A small image classifier, trained from scratch.
Model: arch repvgg, norm groupnorm, depths [3, 6, 3].
Rows from block 8, named by matrix and row number. Each number is 128 + 24 x the weight over its row's rms, rounded and kept within 0 to 255. All counts start at 0. Numbers have three digits each. After the name is the row's rms in percent of the matrix's.
# c3: 3x3 conv (model.blocks.8.c3.weight, 128x128x3x3), inputs 32-39, a 3x3 kernel for each
c3.2 086:127146111123127133129177152120109167182136110139122150095117142117130133109165148132140139088130149119140085123099154105109141115098117144102140106155118121091139091080114177157159158124135167101124104125098122140157
c3.3 091:162099161150152110160117157114110085105099144130093091107111099142180151191131123136145135103115126179179103132112144129154117128113118121096129127114095121094065139124125087142130100130151126116099119074136122113128
c3.4 104:161126097107114167126128104170118089101125113098165156139126156082123101121143109103144132158127105136119111131148146190096159157144148111122094121121106112137145117134124107156137119093146086132106108127112119091129
c3.5 112:149085134165148163100129118174111112162125133196128115117201143128159148116087121145154155123156121091089092078151130142131112114128169121108120143117110136157137112088112104130098122157145108109150109140123135169147
c3.6 097:149127140117151134146134135171128123127139119139134125130135142129093097105114129133147133146117105100134076107152151138101117162120121110131117113114105101108116172126146132119154159084158124171166127106142140100117
c3.7 089:112098118135126156140120152121131109157177136125122138150107130082130123106161114133126124132133160154142123135130169133151146110114117128132062151109118159109085151122120111147075121161155133105113118143135140122122
c3.8 090:140133108151118129129100095152105095092154142117117133129127122094105114132137123151130129105144112129109132139113172143098136122163121120141133135120112085179118148087146132113128092141067106113115131152140098147086
c3.9 092:140094113108136155099118143121086110143128156174138165130171139115142125098141173090119129141163129150147159119152118151129142120136133144129131176108126140143138125127121126121111097108138122177165148155157113102152
c3.10 100:125121110160142101174107144140110117115144150154123107090133166062136146128123144151111120128119102154161190118138116114121127121124155177146108128135131149139090138105157104130168115133097156134137141115147153146135
c3.11 103:108134143116160187099085088159135124161131144130139115087133122107135129099137133163137122124133136120108161124123122110125139127146151083115134111119095125129125138077140109121096102124107140112102112126123150094129
c3.12 108:129142134162131138117153161144129143144149143104131060150150142138102114127137102136134118119135087151122104112144110129132112130128146128146134091094093135084113102126154102148115148117127108142133128144162139112158
c3.13 095:113131102102127114112112137167134129129143124085158127114145141105120139141087152104140098117180127124122139137105107175132090133136129103089085107098073107115121114115161110131125134119138124134126100144104125112088
c3.14 090:122140162158098146148146129164141120120100167133119113152121106145142124133158124132090135133117121127130100142143118131097122102142148164097090139171127100120091164139180150143126119146133142110101114154129135112115
c3.15 100:055122089116169135119136147159124107092094127104142148156163129076112149096152130112157125139114127102095114150102068131122135122148133094100105115127123158127098137156094132136177131109114093161127174171135119119131
c3.16 085:136115117139142134162134118134109168158149126127130131116127122179101123139126091155130131116111145118156114083148117128123101119151117113166132127170162115125120125135100124131157123135137164134103142115120138116147
c3.17 092:130106124151148108123122097138111138118124164143108141106157157134119154163108182118116139113146116145149103138139118165086096113096166173104145134130160124141148110136108151149137121138140122123128135142120153128084
c3.18 111:139092118095117098120102136145148125137115135135148139150121158094119095103137139098128137162144144135133067112102156107150179167146126105123155154151138105140119138121132136102126131101116135102149095175122099111103
c3.19 102:106115107109120155149105158143159124122137156137144109084115078133148134138072095100102128096115129135135166124116137112120121151148120108128098125133146134133124159120150114119110111127083146151108128118124138129127
c3.20 097:120156113149127112132132147097149084135125132106100123102115147078112144153122126144136120133106096072103116143151116118110141117161084126107122115126082122129143110159134124116183083124126114122153116127085162115114
c3.21 103:093131077157113128126164191120101121140140134126123168145179101104128142102133130106149148148122128185144166157143154152136132135121153088135140107138116111126120112145150116122118100107120154151101110132138131186121
c3.22 098:163110144125150137119127142143099141124132146151148145128167101147134139162148152088126123131159081170139099097109121134138143141167147098150091145138096139134151143129117155112089123119115175160091140119128115131129
c3.23 097:140141118138117124164133136129131156072096109183130148095116116151136130142165142147111121147142082110083101128107126112159138140107133146122124152125121100097103165154173100135154157134200128110103147133107128134118
c3.24 095:108170092072096138126127157125149122128144158160168136146112156142122147145153160113073108129149127140106142146128111115111129108131157098130111124126100142123117148167140180109127143113111092089130124129128152105163
c3.25 093:130135107150160097164115115121124105085127136103117128100118124107146134139127147109133165118155143120118131113114124078168155105158180128132134154130092139135133184119102138116136170121131124144127140152114093098092
c3.26 106:153133124151114136145098113120153113111141176116170144093168139156137122096122112118151153149131143152135131136124136146107132114110147119110116096143123138181133113121174167118123074150132165118111109122129097136095
c3.27 094:145137138118123121141087113159133119146143134111137098079137159105093114129155118115130104147160091153095131154130100124145101133093140133139113172144164126159139113105162161129122117151140121114138128119128126143102
c3.28 092:153153151148120099048135124129114106111130148102090121082104115104116133144124116127115152095138154106178184155087133096114096165099105149133153161123132160130139080133080094099134125133122142091142155139133146131095
c3.29 110:143133128122086117127132154152127169131111148120081076198145154139138116119137114117108139109147130140128165146104147137112131090110129131111135174115086104102113135102153112107162108132145119160149117128081111099083
c3.30 095:135182122153143142123117115168102172141146153118148139142111124108134094078118121104131169140148153136101109139179103139124111135120163115161132123097113094087137117149108053108127093104077120117125121148149122126135
c3.31 109:096139145093138115119138152109130113141130133106111133128129108131136099129151085087120114123105125131115153118140122127115158129111141136112104102119136142128143124126135117096133124094140146140122150109184132088113
c3.32 103:139118144110046138164107126147122135174125151153078162064162146152119100115107118119092097151115110114131146161088126100174149107161139167167125116131139173126095171106147122148135169125088099146156162126097106103140
c3.33 099:132132126104156131128087100136167107130069143137102071126153083071123085111093126128106134144133148172158144118134161106124124126082145138114148093093103136122144119083189111177164158140118138098113126125141144132091
c3.34 101:142147122133109116131174137134108160109129131168150171109123163210056143139133146148125144143126147158070114142100145096141142125163125103095143117113112120119105129153144155133135096128151137116125125124126103098111
c3.35 100:147153115093099126118143094081103094131120111139120095155117105134110135189152120143174119148000117151175133106109167122143112154071142143119124124123113144142114122160148142122133096145128161107115151115073109122111
c3.36 108:149120126110145146102161141140110113128137135152163091129131118132131112148126110159150103145152152110135113142183133175000131152144167138088082113087131144135133133138089146116172108108115142123125096117141140107120
c3.37 092:098149101128129139147135126097119119145122137095134120133153116145100155133106079117125110096132092085094156131119161117134156148146130149100122120000166153145134097135117158130166163176143119095138112115154122117149
c3.38 096:092160149088112143107122106108145111081113138172143107155095092140115107200088155123119138110127100102152100103117136097123151116115066133153115110115106107139141111153103123024181122163180123141124128150168144121136
c3.39 093:141133128166124130133097153110160165163130139103110134150148154163125105150151127126143090122100096129125122108138101088129142121110129118123126149107078115136105136127135115104133133101168108119148077057056143108118
c3.40 101:175146127124143129102135098122083135131113134106113108109143142135132137095166122137143114098129104126095121161144121141124176148126153138134137113129185165130112139087098138103149161142092124128140143141149157148130
c3.41 099:135162113132104164100148089113127092143143111082094122170161102135124129113139118127183126127105133090096104128099128144140140102130125142139161127102115117112092148134125139124068092125131110141137152142158173131118
c3.42 112:088116121135156124146127122135122096176109119123089113108114122141131145157117083160162142152110137122151136175153168098130153122109111129127101106107117107103122106122172165127178088159138098105106105137119124118136
c3.43 109:122121136119081132078158138162087098121110095154078114124140125119133130143139149113171118108142128155116068115148132151104137146173133092147098088093125185117138149140144144116128135129135132103134116123142094129138
c3.44 103:110117112073109099107160114166134147097138129129108122108112129163126124142117149060135096089104088133094166147097111154119108146123113087153148138131157104058107145098196128149087111133100147145141124112128151121095
c3.45 096:126185133113117101132147143113134150145123110124105164145152157137187145115127133149130128128125162093121110138162055152126176150156116101111154107137153116168117143166146148135166116151149143140104124143099077114095
c3.46 104:120125170104118119166137142170131132116120130149112164112149155126147119113105133132138104124107144154128134098083117179140149106160157124112116136118160127140109106130173106129157148111167130156136143135125151120133
c3.47 099:112112143112139158107180129102159143123147121130149140097118157109103142132139117135148109155134157141141137138128119132156096128117087119083123098144119138143141135144133122167113134099117143151112139122128138132113
c3.48 098:138125124088140105091148107115132119138115112142139114073124144141121138131087115121102155103126154117160118143127120129135120161120106114178175147113132103080144131135153124143116148155111119115126163164114093148134
c3.49 093:113112117108125122141125173113103084128098108110119120123137118118146111155135123110122116132150176138130123125126099117143157152136160131117134129100153107161139109089119126146145143131122152140083109081224135134114
c3.50 105:092102118152115113128145129134155142142128140147138113129117140137172139167112103136111098143139142127138102132104151112138119148123119096101139072093109129085103124129108150114118144141158104088152132112137147145160
c3.51 106:115131124112114146140104100149144122135119160129155096137087174108137142158166123107094077127138103133135136157122113111126142161163114117145154110120109103119140147113100124147090146140132123111175136136153123137162
c3.52 105:112159148103120103144109108100128128135125096159100139128126112117129115172115137147100077106118123149123118093140142154126135105099140121118116124132120144119124106098102202110128137130182144087098135202130136150141
c3.53 093:138099130071155144108176133173150146153136134131117083182143115099125121167121100088117128110152101155151127099153116106099142132139092094160113113117117124119155128121124101120121105175128107121079123132128100136112
c3.54 103:147146116120103110098125139129164107145089139128134094117112136076134112161202104096119137132120106118077168134152110139127160148108165094125141098107101124134138135094121127143116131163116130144115149115127111167127
c3.55 100:120118056102096122086110172161132107108114131120116108119161126144134101135174128109085092151160138090131141157120108145139096182100146102154106127112080112087148113142141144131109143117133093108109136133115135127109
c3.56 091:153141116094135125127176148114107127125126086120121143088167096098193099111131116145144145141119153123164109082131135097142112155129133135159102128109114156114111108141105126132131105110138120145118144130130141144100
c3.57 101:102120131101120132100118129176141124154107110134106138109094095134114121164116141124109140172167114114133138124149124126153131132129165099093092096103109115125146087072166114109119126141127093106133133127148098121112
c3.58 098:112097147128123123133119084176138098146137097139122155107119132079078116182145119135154169160114122108161140145150141148125103121186151113115107104131105103121115122154140137133135120123104129122110085132121178193146
c3.59 095:152170098143158154161147113088116094089100134148074091145125111181171190147165151146104161135161131147135087117161113154112135116111089138141170142152139114163155148190108159128156166148131133108130115107142140113135
c3.60 102:108100100120150148138087118110162124130129133114163120135105104181147139169136058123131136117131112063115121082137123130128087124152150175123136122125130137108108148144122142101115107106133140131146113123127104111136
c3.61 089:131138140150146139104091140147115141169143156151144079124139176131140148119123149150127123127111117154133104129110110125125088099115144137136110124126086120078119135127146118125149114112140155137106125107111185111153
c3.62 098:137120111121121097121111126153173149166103107118089120126120109165147134150133123129134124117118110156109156100127151131132129131128133131124134081124133101109095157132158133120151112176111127137140127138159161128136
c3.63 098:145098119118135141132174141119133127137122082143053134143151109086134129116149139141126080125178118147111126133138095122141129103099166085090077130129113131107140096151111099120146134159126139113154121121091135164120
c3.64 102:133120132097105128144133109120158118156152100151116122139110103126131141125104102071115178127128158102142119159111123116136155120151144131162145143123152133084102157138088131105142103112154154096100124115114120113174
c3.65 094:100109107118138127120186128148107142152116105146144157093127068122087151085189148166157131156141153150125124168122080094130120133105126122147118151101114137154201118127110151155123126116085116150111123105120138122097
c3.66 099:164105109088132143154107105124150157089113139106150124120142030144134092112173099105146113153116149148130131157084149188117096117132106094119125143128152137145124114103132107132099112103163163125131148111112093157116
c3.67 105:112130194074170156073127152155088123115125119139106121100144119080104176107141122108144087135127100147125119125140152141137108112138165145137121112123133111123091111162118135163161141115156150134153136131145154149110
c3.68 098:135111129132118101090151176113140094167131088139078091102142110106115143120087098084138129132132131138090183106102106121155109151174153154112153114154170173125101140161159182123087128119135145130088108177167102155119
c3.69 103:137130205149126141160156097151109116156129121115102109165139111090114179102145133145133109189149152122134143137139149179141141142132133151186134138137119123109119138104132133103110140118109145185109176125117143156131
c3.70 096:142113122080137137115135154167116115155133145165105118132092097159114127149179124132138094154156127140105132099117124121161115137120113144147132144111128126143112103120122132097097143111140120114077124136118134108117
c3.71 096:112109112113133098106140116142165159081151122108115134140136153093126145129097101095086120140118121181123114147127091163093166152151129098130153134113137097097139153150119134116135153153124134115154135117113098149115
c3.72 100:123146104157121131153196149154095163145104147099135113126146160130132076124113092145121145175094134109120092115117161132116130088116121090136081124141120137081132092119120118155129101173131093137116114113161134121119
c3.73 098:140150139159116120146088110104131119133148173114161161139155144114124103154146117137118146109107111106075165151166175174120163157136046139156139132130152090109155098139125133140135116115135110151148135143149090100070
c3.74 107:148156080152138129134132102143149149138128122123090162099143168129118167118125103107136104168117101103094156155135145136101145141114132140155133117102131144132148135110144073150105157100117133076138134124138133125137
c3.75 103:141111125113114117120098101117122161151117147130135075118181075144102164151165113128099106108153119149112177164138131106130153106159140156166136087107139106104110116119122113112127083138117115142089155126118139127123
c3.76 100:103087104084143124141119162096096114146131109131133104102112088136131106165129111111153118118121167115188126107130174086125168108125114122081138112095106124090126138148093133125155153127199132124149165137127107134063
c3.77 095:110127157157088074145125128119116111114131141092143127166166103104118109132148133131096109092109118109138152105206219153145109145119122131102169105136103124107164179164129123118119127143127140132149151132171127133147
c3.78 105:143087104089146131173111110109149122127135125140150092144079115091119151163110140104113182148118130112114078125156112117121147156134168101109157115167107142125123149127097156133110097116107163172161115116147175175108
c3.79 102:119155121124134147186120170202141160125148134135162161089131132117118102126137144166138138159131164181136136082158121123121130149122188170152139177129098144125156133147106140107124135171141116127094182115152157135151
c3.80 098:169125110104131142130097164116156109179115078164127106104094141109124140118146129120088191132120124118143086159122138139121148130126113100135122146112103101136122155128153114157096133159174124096081150117109117153107
c3.81 100:168117152112132106122114103117094119150119150129137148121149134090091114139151164107135123099110159141169094142091100082130162115137135121140132091099141160091137139131076142131154118159120140104123128114096121110092
c3.82 096:170113171072137113135117105162150119128123159070126120109149104116103133109111108108164158111134150144139143157173134101128110139131134134145158151096125116138153087139139169141137173144190162165134152157168099104100
c3.83 100:128117146100128134131118095128137086130123121151123151132139127165099108132116131078135147113140142120080117130129126139141142127115133147135145138112136117117109131119123109125137159112103087133102175134129105139176
c3.84 105:157120094108125120098124128187157110127143127096135090100193117152146136167114151101070123137131091113144136145162134120095176164101156097084128137132117161154129080118129121130148138164175090132117125152154098095109
c3.85 088:152134109100110172077071136126149113120167130168103147111132141150172108124120130120103094110123151153085117137127106116167129089128130119154160146119102149098117117130131107138137131116119126127157118148099119145164
c3.86 092:091116114137118131143107120107144149162114154158111125153093117133123107168168120126120098128117129132166132125081102143135130131152107165124148094121124168121109114133143135139144153120114156133062144098122132136149